Rows from block 7 of a small audio embedding model, named by matrix and row number. Rows with one number belong to one channel. Each number is 500 + 40 x the weight over its row's rms, rounded and kept within 0 to 999. All counts start at 0. Numbers have three digits each. After the name is the row's rms in percent of the matrix's.
After each channel's rows are labels from the 100 clips, of 14976, where the channel reaches its highest value: "strongest on" is what is common among them. Only what is clearly more common there than usual is listed. The data: acted Russian speech (Dusha). In brackets: how many of the 100, against the usual share in percent.
# convs1: first pointwise conv (model.blocks.7.convs.1.weight, 192x192x1), inputs 0-191
# convs3: second pointwise conv (model.blocks.7.convs.3.weight, 192x192x1, transposed), outputs 0-191

convs1.28 090:488528528536443456516533495489508488545481460514500451507545472527447524559483443491643548504501438537585441473501475537488496542506484527479505543460514545580455510452508466527525534504518477469491480517517556531559510478562499468466516558444524436411465493497505516511512581536495475417475449418538451505424562501470528529417548514538469509463559489491495495479519511488482538435531551543508585503548462557556606515501551497515520509446419544521494478484555503495483421532481517477441556481536477473500475526544473526555556470488466518537492450578457551458515519489452563503
convs3.28 078:395494515488520469484474440597497556502519440515579478503482489497547429538573460480554555523512521504489532560480480532499508515562560458506534495489476490547557492543601498573365508516519460475596512468447448507526509511482458539526465415516468605540534513497502448519472476466524472438523467534445508447458506501410495487485456536552539500465522493491510471542537490503513577488508561531489444451417527478473531530489499524468444529470556477555487524509556462520512447475432533472499448523492458518439494525481512506479487485502515474554514554466564552482471511577521445515
strongest on: emotion: positive (82 vs 18.4)

convs1.123 093:439430492422491491488528486612507490504538439442499475440473553527531539476512502505497478543516442432565500458515469563505468518357508444419592433531451536520460511528535466476491561463527533459477534517444527521508447437484573464497491443500540526569544495468447521460532563527496481478479512522542525522485472479523574515550525521549455477493495510428410511485453549509445481510438506514493530434558528539479508577540514482490478489491493489464470546471493493553488524496448548546484578526499495452539485498501563434508499473460460465487516498547502563570476537463557520453
convs3.123 108:510538563500551510518454509421498495457546469449516456544477563528507512467508453568522470508496524525472501520470549536460521509463515521540580479543465507506520558535434462480470451550460557540497525440496484550449486519470474544600566467550513513463559487511534486496540472561446469456496477439563452441507527464445505472615509437535539554505496510442521494481433521533426472457462517386481470466458525505514559528543494536508537529481528473477522515477513546517571526506452457543448583525457494522524501545450472524523421500462476425513571492570547536505477580503465486549
strongest on: emotion: angry (87 vs 18.8)

convs1.137 100:503452494501521548580503545525501450509519448475427483467445457504493479521493462497494411525493440394530526527558467538462500544510544521489502451513502415492469485431593495523534477495566575441483464400482538532530518438455485463470537504491553478485463362477508563482451436526473457605438558472504536517501472525560535447588563485487434506457512591533475505556549552489514499481484508463517554462506477553477457444521486478445554435499472526527498521507513519504520418507450500501490491466439486529483526445489492489465490538500493497513454502510523461481512479504433480477
convs3.137 088:535565542483504511448539454468475480442439501563571503533430458459477489495497533493520496495467539500486475497563460528457523519489516506521534549519503496536538453506502469488542495476469458450490504571527509513523486417451483550430562539502499505513454475497452584569510457471537510563497493552537463543535484539521471528519456484491619499542493479492536530633540422566500472504577552559516446497504493494544519495496470500499584365473474536547488507484472580509471577529444502497540482525467435474472484402466488457505516496496488565492463576518552555518459511448500480471
strongest on: emotion: sad (97 vs 26.9)

convs1.191 096:489523446509421459505470472508459501423486528459540523482423456500538591496507412520515515586495507503487520437428554504469530530455546462564509524428502462421504475529510498510499537425486504535526552473422554532489528407504527455478491532484546579478431486501490509462508481425528441464539460524512471453517493523509496457513527508550500523452482489497465502536436495496553508626486476455452544534523547474538526528499600452489460416525497511563507512521534533458531511457501564555488496452535425554470458437471469526492486482546525502445523580500507472426504523443538488485
convs3.191 088:506527465454549513568432513487528530469502491463513493441490449497506594457495536521502533436545497516453522453511421496475495547544463530569505486468479444451516481530536426466557455446536469559561518499515508544444515545529546504505476488487460499413501457484498512429513494505498519535459526530555486526498541525507483446401459544529498547486512553541447500503549542489488540432485590503534550471494545447519552565547487457549486564491588552478509515523493422563498474522528504535407534501470447560548436480504469532505446479442410445517575484499477550429470476538506534544
strongest on: emotion: sad (100 vs 26.9)

convs1.114 097:472486479487541454514501456564483509494551569513449476476482550584506466508498514531469505468531554523478501574459485539422609455494476501471493499502488420509495532510496461475538470461491509506513516536516489497450508501480551520521381449459498595553496432433520420555503537483483497472576439484417497601523483491464536514527546486537596505469453496538497546532487514507409474510470480524524499465467546472557519520496438520563561471507515535506510543504451573448577546589430496556549445513525491561514537514469562483501439482472464496484480471506531579505483508454483537516
convs3.114 102:444557485467476523474527527426486492475476449567521507522488512552452483515494506462501578439474483473529498538532514504537451481527487491529538467491500508438518505471378505528497486516535561583538633529458532465450538507509547526430443483530553572447477488532506480535498568510526468525471467531470512436566469486530526527460550505475462519416451471501489474423480462430509485444544563454455424498523455497504515467514509488502488519519534545460491469512595533547509549550548606511494481449523485543477580582538524465546512615497508481461504536519512499534477559518484473509
strongest on: emotion: positive (70 vs 18.4)

convs1.83 096:458480510493545488508441498539503474614555547491495483514542495468436503505480517509475470468540562502529507521515464497522505544512470557482517462530471476472481438539491496468510514506447478483501434500423475515522508524494471572521567466568517506564474474514548515404491467555478466487512510514468483508445497588474520533500505573409490533444485469484446524476537451486448413508495551553511580486578461484569498537493487498439540480382484604491539445445520507536514469518535575563489551497502514490513496497520471546545586485503519549577522526459458402531518589479526554528
convs3.83 089:443528509418518460461522511520501423496480565464459534551550501514495378489545509442495510455519532420444476504598483486487528480532467542472483451514480485464457509541538502525491566488456455422475472503498489535517430505440447523510486502488525499443478468472502492513448503533482521490568410506526461520509543521484480482432513468468582514480520483495455505449501515420562471500601509518516489459538560476492526544501489441498495432512529570463510436614450483487473487541498430488597555526481511457513535448437562446486526427525521451565491571494466530500554480498502510534
strongest on: emotion: angry (98 vs 18.8)

convs1.74 102:497472501453510453490507519434462506554469492494519472516451453514434542436520495456488525558513452555489521510485562475421501531484443559499512489479515571454581460454441492524451566460525466549505536460510403508519565442520478583481444527446491483548540488491525539485548452504475525578487478502491570498455519550532489497531543502524508518489469478506550476513443514492570490461468528474512404376513506453489455510545499429469505405464488447422456546540470511457499460534529466481489491468516566501492454447517456446449453534490526412491534490518418500534564500509469469430
convs3.74 097:454530485529462515426521523521502581495447498509409497458479496514534483539443503521517496508525473538506439505610503560495509557468514561503450502485517411555453572452476548543523493489543513617492498527500378469531498434482469566482473501494412467501522499493537600537459464488490437487502520505474557520509477554493502474560483431493500507472562534470410521433477530534471465479509449489444441568552472477450507487418493520448435436468518547504477463529510414530529488478448485564484482438516548524488428496434518524496491475484513512527474507489536532491482516523448539521
strongest on: emotion: sad (95 vs 26.9)

convs1.58 105:514501535509488454514474514509456484471509554446525445506544507533520476556497509408538580526583514460430436524499494569527454537476470596471481459490507533530584501573568554525520467431477482450571443548445534488493517494516453527460566545479529433422537500453456503508527457501506553496469438492472539446515516490592482496503532470540513497489470543517477455502471506479461478454515497551476533566519448518518518496551489497541497456557448461520483468521426527540411437539409483586502547439506512566517481502499425496526465500511550510493583443442493560489519515457525518483
convs3.58 095:527458528542495543489587489495581492546546417496480548579587477474573466466390501490489504542567497489488540470496424441489489491467516474497520467498518535483481509503535520508504601472541511552524509451526527478533506563524542404495499435556487515480505493499477436488503511535480448458491456518487545472484531557340431496503580481492507561545536467474535480509515416547463505479474477427494540471444558458489472509491458496451448526527548519561521496475491509498475480533436544477489472463508497492450497482519526435490536420576532503485491515465546485499490557475507562571
strongest on: emotion: positive (79 vs 18.4)

convs1.41 101:549536523440436515428519484397508477533501538476534535568517524515537531541510475464522464472495515448539444504495481516537480466504472487496508485450513509551520415534481503514472473525500552534496528509546429510576465466496517402513421581404405546507475464487533461475502452563581457499540440540486486530501429478522533482494495513543482469513476503503443448515542463443511485493506462475553520512543494580432552529565507465539447500590551494425507491479492455529530491510477431446524484427538514437500544536529498473465512516537579536535517457414512422433527486498517535533
convs3.41 106:474473469509541516552534479513421467490462497518580518533478569495477523614481473411488455518518478440550487514431531492494452483505486487572486487543515581529468516391527496511499521477434525492590498570463443429433548531515503400453490442480493498551508513525502504486484477521529448478484534501502490416505503567519570498525516485507538520473478452505496505482516537491438529555441526495410510495519420512499562431487554516512553470523579510524522521478517487497491474498526535580467447538439506438598492503522496522462542506491485471448470460486528506446439545454434472575
strongest on: emotion: positive (62 vs 18.4)

convs1.178 106:493479472508481487500507458535601532405521494551440416536555499534530500486472498495585449486525520495518439481535584563508497476491542520457506493473546501504514513396491503498549494512430450488441546488464536445450503507405550513455535458472478493505535542525448505542442481493532458504545498528524498540461504443480489414458513565446443531491496500540522512497544432500428489509504522487519432493505520490550507531475504472485541458503656590492520436488524500542458561541482415492551445531552473498565512563569476449456492568544513482527498506544534543507518503482482523501
convs3.178 099:559474498493466459495485520480444519588434556518512449551513535462505539493513523489493440435554487493483511529560520540505427525458482459479530477522534439483547500523466530460431535464532475494490507518542456439467449488481475467457449520519579395413502477496436523450472482484492523446511583527505518508469463447480508514586526504477489476537417490534510464497543483482500501517475532464416514522551498469569520542520504502584501489427458495522525514570534551558456435488493452484511517553440507543478520468558654513473488525510550500550606550505549455500463482508534509547
strongest on: emotion: positive (80 vs 18.4)

convs1.93 092:511547510515479504452484494546517528497505506498549507565514453507496491370549464428474467525539473461567438550516508532506474482498535633450446456436494555448468445495543477482565471560480554454465492497545460449501564466554522556477493510524424474586597514460465487466459528484478549491507561463488421544555517500567584546530461502478518473488490544480480520440467489519500588566499464490460543455508499573427556500503495446543447478496466550492534565468447484477458481514472515452480527441493499506497507480560575449514454535492508495537527470535524508508463484500551515513
convs3.93 090:508492445495476457514493455453437556505465500415520503459429456553514414481494436474495533458639458498515568503588522496508471544514471518539518493482527494440583434476508470524441534462445590483521453478512480548471576550505519580425470475521513482540545538533529465563470531481490490511481441501553502481509606481495462447549526527513520451505479491448579510544441536427502575520530488466502472458452471457479480474470567506551493470490508436492483551521450528531574490538501425493487459486511468516486510518465451471455560451463470522525501457497468491501489465473527480433
strongest on: emotion: positive (88 vs 18.4)

convs1.96 097:537445546471499468471503487506499530468465479508483506488491484518474518519483490515514422532526368514461437405514475494489477512471490502494492520442489500453518472478427482543452482491561494475504562501439458485579462496497457521499439543495488519531486483431449520536480451478450479528501465532532468515522453505476466545502396505485529517584425507508621536500490492504499465561531493499464590464450470465542503492486493483468587485495455444528479490487460516475479507500417489490478421501467575651487462528514492476524456555528558504468544372479469542495446499515528452557
convs3.96 100:516512506530519471403438519517563420534477511496459510434507480488425469526523473474486471460472567540528461461488477542461545533493527541593437608477452577545486491460514489488509464515447494530469428517554546524542542572434484484449453522529512521499590517444475519507499478505482511508468491433469507490499459462489489481469450574541489523428491500483466526446385468483484507370519429481457468574519500434474511476541562510511517435497521416475482477486513455450504448482509560505530514520515580513456486472488520502487535429505518470485465558521498439430499465504533524492
strongest on: emotion: positive (64 vs 18.4)

convs1.155 100:544514498525512453498600478481497508441443426498506476488581471506562524469438509501474506446565417535451554463486536433473513500497518483460493458515488480496453503468519486531541486407496524484528531411517512537532465481498589494486534453537495467529462569491504472458559534466492472438482504535541501441487490523469546506539500492541529509485512459517445503467527528478519529545486442504511467586486447532479492502547461524528608476594482444484558447511453515480489424463550477518512556542494500448544392408529534553475550528472435525547507508576515472403509507486581486488
convs3.155 096:510473484532465525499467517489538548488493464533532517497443564556481569551528551487492528457509444493533482511500505407517553539561501513504532460480482484527462558514460498477513492522596487499503537506573457543553604511462564494597491466452479541418543477535485521500511486419469492541458519434518457468525563512508497528485537496513482469556563517527529450472467424482448509555536429519440468558454486516431470465409495513517492535444575481487443463559499524496538485452539446507488537493583494544475541516545499531462502510441538577489468473590538474511437427500468477570
strongest on: emotion: sad (94 vs 26.9)

convs1.48 097:553476473517497424489500517505509472466500528452511504429540521509523414476543490524488551498428531460506515457515580525540504510536418521441479431507473500489566551556474514508508471564556429527497418465553478543411520503533474487486474527553425453553443522532490464544438489524477453534494576524458505505459563508525504528535559543585439477467524508464514482538520509477477546487583468488492508554557509524502546521535545396474508540497462539528522526521482422434491492530475426498553524476436507458504475460459611529513520481448528520487522479518569430525495479491600494474
convs3.48 100:446555525469512533519502529544527535585486475527538498508432580514485490455486467485496533485558543568546541429481497489498501499514517448471444475517476508521521501539503566562501530544514453563510508516490487481484505486495442519507557534476470616522486474559604518496505479489516487448403539510391498442485525449540399444440491485528499549478576506495502469506462472515434453518510452597537549494498560565455464490523526493520454460459546497529492522570395504483495507491481485490403482544408515488514540445532508534512497522519439529461429503483501593502526505527518501470
strongest on: emotion: sad (78 vs 26.9)

convs1.102 086:552496467546505434466537528454526438485492528514492409519524495502449495488504411497490508508515426464533479503552521474518466509442561519476427498422474482558568575474454508489511526399464470508525449382496476545523514520472484581453516525528515477471511553508460513510538492460506498496477485555560495472500513485540538479479520461438552528471492517525442534516456546446531542512490463575462486394549551506560478440479494431473498479464514463504494569525487533418485518492471500494513541491486561526509453412552492508496489508538537375476525504530483585428543556560463476481
convs3.102 084:521466512408536585516449531471515576465533493536549469515503511510459520530489545545557493533534398469469560578465430532465513507504515555534506454479578521535537485551520473465483457544495540452548504497497574499486522487522497495486460525508495525506526482466493454558491575459529448571523504567571521497489457504456478487423548513522483483468549527533532500527564541415504568449495553483517396480540537516571497503520508519670494539512524433494543575457490506530456474489497544485548568470498502550545475440540475535496501530496462477473524478489464508475570481502539533473
strongest on: emotion: sad (99 vs 26.9)