Rows from block 9, named by matrix and row number. Rows with one number belong to one channel. Each number is 128 + 32 x the weight over its row's rms, rounded and kept within 0 to 255. All counts start at 0. Numbers have three digits each.
# convs1: first pointwise conv (model.blocks.9.convs.1.weight, 192x192x1), inputs 0-191
# convs3: second pointwise conv (model.blocks.9.convs.3.weight, 192x192x1, transposed), outputs 0-191
convs1.95:184127092088137215127121128126145145149134124180046117171150173094172135185126133115121106102122146159046117115101135166138165154100122150165122134138111069165125106203134152089136161167083083147143137147086092158126158122138113109135145125075141136176107157117067116102108136061093169092151075124108099130154161100173097112137150167138189118116135120090103127147105103056112084139121157104149094142126160122109114118098147124120174125133138104108159139077149080141225107063114167125110115175167144163147146131107091117084124150142165072120128037206107101135069094167121127119
convs3.95:116123185083121137116148138091068129146114117094110147101157076162168158130154038205091118176102114131127101109134170136133113128133153124141045121148082099138179151053147102206137140109155078139118111155216170083185116126123159095161113098078102130147091153164116138112120138059113136104115194108099135145097157138158179170136184095101114151122108151137171167127150158131130140117130135127131169135081151104171076173127115098159089163174069152153097116114099156128194095134068084132147162135173107173134147112157130099119142105079158077099148134078155100140112102160112181148
convs1.96:127120072108058130114150113112156158180178126181127200074163133155105148106125174122145116080122111143216151168161095100052170147148111150073158179075103089100093139127118073133170109116140066125169099135142142116158087158100137131163126150103139131131138102128174033042190100139135113158138131083153149122119139186096118159133137163170096109121139167101130213132128161090124178111091094147075120131090147097164154154118155115103153126166153114125148159111123129137134078156120135125140143132143164141137128107114078061086182189136157124143127180143101119105098141134076075098
convs3.96:105152210135103096180188163118113156159176164159146079077093133198126100127093120121113139126175098147089200125158132081218153177136142176060163168136143139095167139137105147156206136133135142104121128116165219138132133139132105125144139097225139110139140128109132176144201137128093119124119087144166178163131120170124140154096140182096099073145194144160125153110094158126096154089144162106145151180131097099082158115131110147109149157086092105134119119098155129138132074110162108138135094126096110109131152153092080103103153164191133124120120112176139168081150125152064129114
convs1.97:136140092146126100174141138112129093088092114127164131092106066147075133099163110160104133137194184137136179114101126104114132148095160145104190124092130133131167126134158135154129077129205145153068097135164098140170133103181151109117138109082144182147162066077149111128116099096141100198185117108188129121106099106096136107123123109112163169147138109076132079124128153113187130142134144108107161146127096179087177134105133077158086142150146147141129122132135101123154158210205151199173157179160170109118108071172104137088082088078196160069125152158141161117118161117097195122
convs3.97:141144114074177162152078120136137091098071159126168061154147114113122102115165130109096192133188133139117057170107101144194136130142164141146133120102067160131151185160132105153101100137153069116104128092106152084138135129110151168104107139168079103110129112103137154083136161093122098097138124096115143120084142066127125115105171110077114165143153217096094139132129132142115136151124116108149158111161182098083130141145146099111107171084149163119135165152125120212093204163182161163141189085155155103124091167157109159201199124158093176159132152133082085098179116165152117171
convs1.98:140100086140141138132131107170097112180132098079145116160103133149212154099116129149159121104087106145076097103118140132120132130186118072114127145111181080099127144051077147108122170119138166122116068105062120116102135085123184112151065141080137162201143104092149116094101149107037142068177143131079087144123171177145147086093169128119093118121162107154161135075143112159092166123158103147168172144139154150147135168118129116112132164068142141138139069116160154148111187103119155136040120126136101089147125138093118096087120107084128135111054171079106077083159138094178125120
convs3.98:076150153158116115141132138077190171070143161137085128119170124107161167138151109079128085115123091144172122077131167166087180148134124107137076153097089129063151168149163140162144067140123131168116146115108105147080164141150090198167159090133101101138071080179067187101103076138154128103128103079150130123146160141141099121124143106145107140187097044149107128086190101176108126139164134133157189079144157149126145164184141141187105146130108099121101140130126187131114158126119160155103109114110129094141098174102147080079121203111086121105178171148160173128099191128085120120
convs1.99:108140128149157153127107096100090127127121115135113173133084131085116091163149104146089092103103164096110098090189108136082078114170128097127104125157123136115105139158182170134137151144127134167092090118101115086186111089137119146140089107110179070137112111168158111113135163166162127179127136116140114125105080126154114165115131160113081133180118235133098143151105137143142114156090105117004070161146147164145127201143106118097166101144143137106123182151168156144203107191130085053127096147158107151118134168066118181087107119127161110164125055160107197113132132119156145065
convs3.99:122165137130164169138111133158131072103182128123144139100176089125168086102136085138174152073158106155129124161110110109167091136156104099107135118044166114153141042098100157098108091113093150126100140132104145151144068112164166081132107109118143200148080135090158139103087110108148150135090127158117092123103217102143157162134090188128169184082138197209159119122092098152073104120098112108196115085110088148136143093142119077097127086104155109162140104161104125116085120144131143140145099158150126116163146202226128084117074106159143129100114138166139098120105106142156144187
convs1.100:141162157172095187094114100127068085088121134156138134086084124143157087146121119130134082158157114128043105136115129087091094145154135149149102122127151118073115146109065128148132146129115160162151063136140123084120115173124132147127095110125155119139107110187081168184135136119107121136098136130145160108107159097135147113082187102140102142187061112131088181115096255109120165174151090103111189130128101075133135124122145152086158145100108154142096163100102160172179114122110122134068178093132087125117115166122118175153115127136084176153176148085161100096102122097128211151
convs3.100:117176176098125161110150141106076148121038185142163121117101125142165159153125139091039130114102170127025135154146179118115091156105107103145172122125138111113152097110102156146157118154114154142146110107167143168100126124096168152103132139110057125141103139148163212167214130157145099118103119115149137116127100130064122147105109161132134093117116142121149046109114179097148120098115057082199143096178118149168190164163170088137147166113123118166146096114098114155140155119101151160184094195105087175151124164155104151146109136132148109125130073100121111061163122125084148095
convs1.101:136188148145094119161146144115151098127082163078055128101146192146119122094108101089111118130164148110144118131131112162104163143132112146226074162108127098082147133220132138197126160124128091145097112145130129120114121188130108078113155153098138116108112148155090060085122138144146108116165072144167128096118139084163186103116137136136125154102130062102164124142093134105140137165128129109114201129164185135083148189120148181174127134156107168175166153077099119174163193093097059114154117108103094120134201177174138099147106119113129118086176128160179120146139125095146059092
convs3.101:144135132106134160124135151196148105150081138157141083149169133078205147103170154099153077116114160148210129151101100153129114041152119161158142124069156156124144121118109126126096137111148133178054176167206133153141108115179070154148100176107154146088117162097121127128158161104156119102133121141128121133139205102177078126151122159118118105096074161156131139122078105092098155166147143102102171202123118155120125125128118124099087114135119192148125120063152180147076138170112087129105088089169168094150197162120108164155124140075080118118167124091118148155152080106142176193
convs1.102:089176177148118147148052106127188162102073173148092149140066143138167136090095089123211187098203157062143142086092112166114177136110170134146132110131121175166114095188117197130125124195144122141157065145143119105148107127149165114098138097118089172120137076180143122175122107098193081163131107113131072085172121150137164127123169096107135141166169165123113115091139128176113160134124084137085150131137168099099133177152106104125089129115156166101101116134081127114145155151135165113147068121100167114190138096095167102153153150104142138136128100112167058198151150100123133140
convs3.102:117149127116127132109107119121154151140076111091110091141146082105125135126162097044131108211134113182156134154152092161089144152135174132073170107134144145119133035061125066157135079135142138131158211150130121129093100094124120132143089167116179171111120134121145106110171139166083109145140150119141095123122130119135096086104181104134136160129126201050143106107150132122086112115118126146099163125110178125151091172128088163129105220229221090099127092150180095176139167150151122135132150102139127110129122090064112112138136128160155095172113114131125139064148107117144069174
convs1.103:085115137124157080114156129075146098156104121139092240127148108137172133134141125098145112112216146189147090118137115133137093136141135160137116139133174121102119141089143171137145149100117108159143114119155150129191130104144128139130175161155133067153115104068146189127063141140082136136085118115216132113135133132113103085160137196113115169142092059150154177123152123126088118149119109160139119112183122174118145138113120121078087161107095154125141142171063113102121140178104108031175164104136139144124094065148168185185101166165106128040101131127124176109111139067145149087
convs3.103:145147113094100150183072141109088153097078105144177141057128120106144104064156107099202157150136149068148200142126167131123084080116135151175124136118132175096167127112135132079144148110137158192131117137132137104159139146169119205149145135179116089160109100065138118100128138071144099124132165149137103171124105122127136128083139137149096140172134132135174110114090146141115061127128102117123213140184101115147165103180147128082138166148128187092185117102128154148118039157049158137145114157121092126183111086130104158085092094135151113166144086155201153151092186115138089145
convs1.104:170112138130084129125156146157148099185168155129138171153096085153159124141102096148118102122141180136131118171168036144138121129097140098108171166173103070137218128099136093149158142147150179122173119082123165182161150094156147132177123144146135178073138160143087120115083114160195179136132107192122097156102120185195113118133084049203089155155106136142151117072143132088100135108178088133160094136123094179125167144166151077134110116112134133115151138106124124151132030107110159181140129091108131084105140043178104115165147144125139121143163136091106092141142142105095121132
convs3.104:121161061119125096057142158083141135094182073127156114191131093186175077159084113162108153096142122161102145127151104155047159165132161077118106148116083131144081127123145126118120109143132109103092113139147062092137097148066125164085074139145123174078089079155110117102139122145074168189128131107077114131129100248100126125142111152095129120099113145070145098172085101099066137106097159162122171116123128127151160128086109132104113124114148143101101109087135145177091183108112168150139092123057144074072093076103090110135152076108095129088154124135130129137143103090099124150
convs1.105:094103149102138113070113184184165115087143161163112128086113141063080174104132103136114089129149199097023087129100174109142124112164156091150084185088090146121138122096105108166130123164077094130131099120115152119068195151102111160124152188080087128105170140131102115121156074181106190134176103151097150138142144144122135126075139104146130125169158127124104109113101145144124140105137096190075159122167111143161025116095138100120101107161091095123139119140172066149123148148099124127125187132133157071152131087119080138062101096115101158110107169148125125074110090137085117084
convs3.105:134135145175096114183172137101138081140131135095167127089098086176110155128105121166096165102153182166159117118112136092122154162157123127104097082127175135137086123149145171113092200142110158188133107123088094135132168167187119143162086105095179106119170130141145129122154128146121125111177178109119173117110132112150072113208155199112119145186131105147175146056101167166191097173138159147069132104108168112140200166185171140107097145095176142121140203107135153202150042166072091114142179124148127127136163143163119126145101126134096064135160126102142137111124100118145142140
convs1.106:040145127139182115109155121092151107162208105140133133182101109094053128107085026122122171132130123094150112119126141131161105117119104106116107160133182116119161162059140165185116110089176159105156131171182150096080138130129140096118115108166096142158173061148159120106168141152083107099152136169099102138019089123143106153085183128106121071114147106095129143102146104111121086131139099167110166160110117115156153176112190091072093137081074111149150111137139115103125170137079099128126074113143102151135101133144071124176117125102120125078087143109102080136090106093146081158
convs3.106:136101098153138139111122153068121132109134094098135077132090133151119096150178096061138132193083156134117197067114116134113136109156093110132156150098093113051150073202143128060133142115111145133178171117103177162105097146150107147105172085128106168141097102119096151102133128141146157147178099134123121166206105100183067156167158132103121102132137180061102135115113083059087089153135160132107061140118139106125106151073107132143156199112147121162147104187117128111093192088073156173105164153152117074166094144110126142132120132140175144106165144143126130088078078078085150117
convs1.107:140055105143079132132098110192086193155219137074209110120153100095161168117147142121124132106146151100124096111135151124166136128142107108111155136139154074108117136158102104127189103157141076122127162182058115147117155095139215072117116113141119166104141148139133106093151130170066108150146099124131159185170135137137160185142075138148114152130129203124127147221104117052150166123121116099099058126156079172108127094094141123074080134110136120178136128173126124127142128104118135123047147153119128089183124139096134148109130140143129069116136147102139091161146140080080177147
convs3.107:092089086145121155145165130121114136107150128176057114142049150116138162111171137152174162150100114147115076111188164146093118133130160105097155082112096133094177129173116157145163160136054107137156112123134105138128110140126094175181100145057179093097099162104136139162101162118149148133134083095089171146125183115088109131144129090163147152212152183108110071109119135145144083048161131130179102146152113120139113094047117087062151145112095142115123109154130131107157083114089127140151078090154165080154145104165174126166131148157239131170134070142158172133107136125126113147
convs1.108:132120159175103054140122104079098143188091136164130134090100117122115145119097140167172140115108124135130120101115100097142135153137077152160149099144126161108100015127163098130096147077129139119075109102120131168106203134145159119096127137167062054148102056105140134067134114127116159182130121044163101168128179121104173169081139147124105120122129120114113146138125099145112149087114120134116127118098058116066091107109141156135139090097082117139145082091058136194137141107103152120049146098156132152104089112101139164096143205185131132112185061103187147154157132144140133135
convs3.108:120101096134130100076153164155108112112157081156143116144132125115128048134146148104065106152177133141067176146066047110103109189131144088073122155133146149137166095161130127130074166086170136114117195156081161114117072140181092171149153138099135145124058153097133145124095119116102121127102111117088076125188205135121111093105199119099092139149107112141142181121137099170100135098113103125143093057063126136159118150155088081143109136120077144085058143133157133062118088124156113187116092112118106158062140085143105148112176123156117164086134106098117110135110114146074081116
convs1.109:157157082128175111095104110073134147104141126115097226134103065083104129088082103139172098143126137171121120180096134118169153150055121146149096151114122080113149145126143088113166145135173185104125118075144172174127168138096076153142156175089092124164076098142142112097087066100120185151087134098106135166135121110176124103091135128161118099138111157151107175148113104117135164105121129107172208087138049116219107112082077138105151131122125112129130110128115096131092110137182075132106145183164090145109107053134123169075173175133179108102193100137153133148118112135116116111
convs3.109:137113153110139117053103121118128114088146114179118133196134101123175146130121095087101123121108029126103186099139145113193084144127162154111131106095070147073114169047144121155148117117089194108107123067132132152157069093114082129129167124096095121121132101099144150138155139151133118143146122084168163101114053134152202107135097121098124136128120215091093127169102124132135136140118157149154105097134080127107100123118024136133122046070083140060096085181101112100110143165123135118097076099114119137145057139131101082138139132106136123152096118125122170125147150072145127071
convs1.110:139121105163164150114188142117096143177100080162112116144102111110183096202098140205145144104116135109101153128135093112156029204119197144144067194124163173096190127083089110087105128098155103152126112105132114128066037114052136147077181140136124136160117115105090141097129189129197144119118125104169130102112154163196154099145117122190123127114131122118088118151103137135104167104102083137118115126123116170126110121113119074133144134107112111160143119193085100122179133141218126140130171176137211146111128104138132112109105150165139097114141151097107134119149114129083141135
convs3.110:127154109092177152176158105102142133156109149096164106081130168175125112084125100118163116145126134176169110051114132104191096074141124142102128161118149227154090124142117161114064147085116026122144131184124114122104175086101093189079158153079135083109118048148154139156155141137179080110109138122115113164177121115128102103153136131143134132108153136104169106120133172132104080184119097088118115150130095097138135117098077105095132151102134119172113139157123132127109141147150098147138144147111198166162114150063084118045131076174112105060172129128090098088092154097169082137
convs1.111:066189113123121149150161101132125118118127137054089142185231176126108133120148180136166123109187102141164176142183142169076077101138190150103110115102153159133134111097108144122102161146114182147134144131165073081097142111151110150069134116158207200080153127146114143150111123148147125138107132113103105130166132141148145132101137153111141139169145145129151109078151140130128136146080083141135087113173088160118162117126157135169070118128134152131221177124070120151139172106109106107145116153155138053157148082063108086145041115084170157118147136117073112137201134106144133105
convs3.111:087099131097143136132098111120181139125092115132187121158120127094143099165182100147166135167143131082121137225161096159173166123192150126134175089142116197150090133126129119101112165089154102135128121146118178068156113155098117194152093145088189124121140081075137088126139126139140139151139148106116156151081103112151137091133151119129073138094145128125147163094111168098104053104169161103114138139122142116156168118047143085101140085108128116189119145172117145130071119130206130136121152066193153099138175071145108157137168100140123216128114134069168140134098077136067070143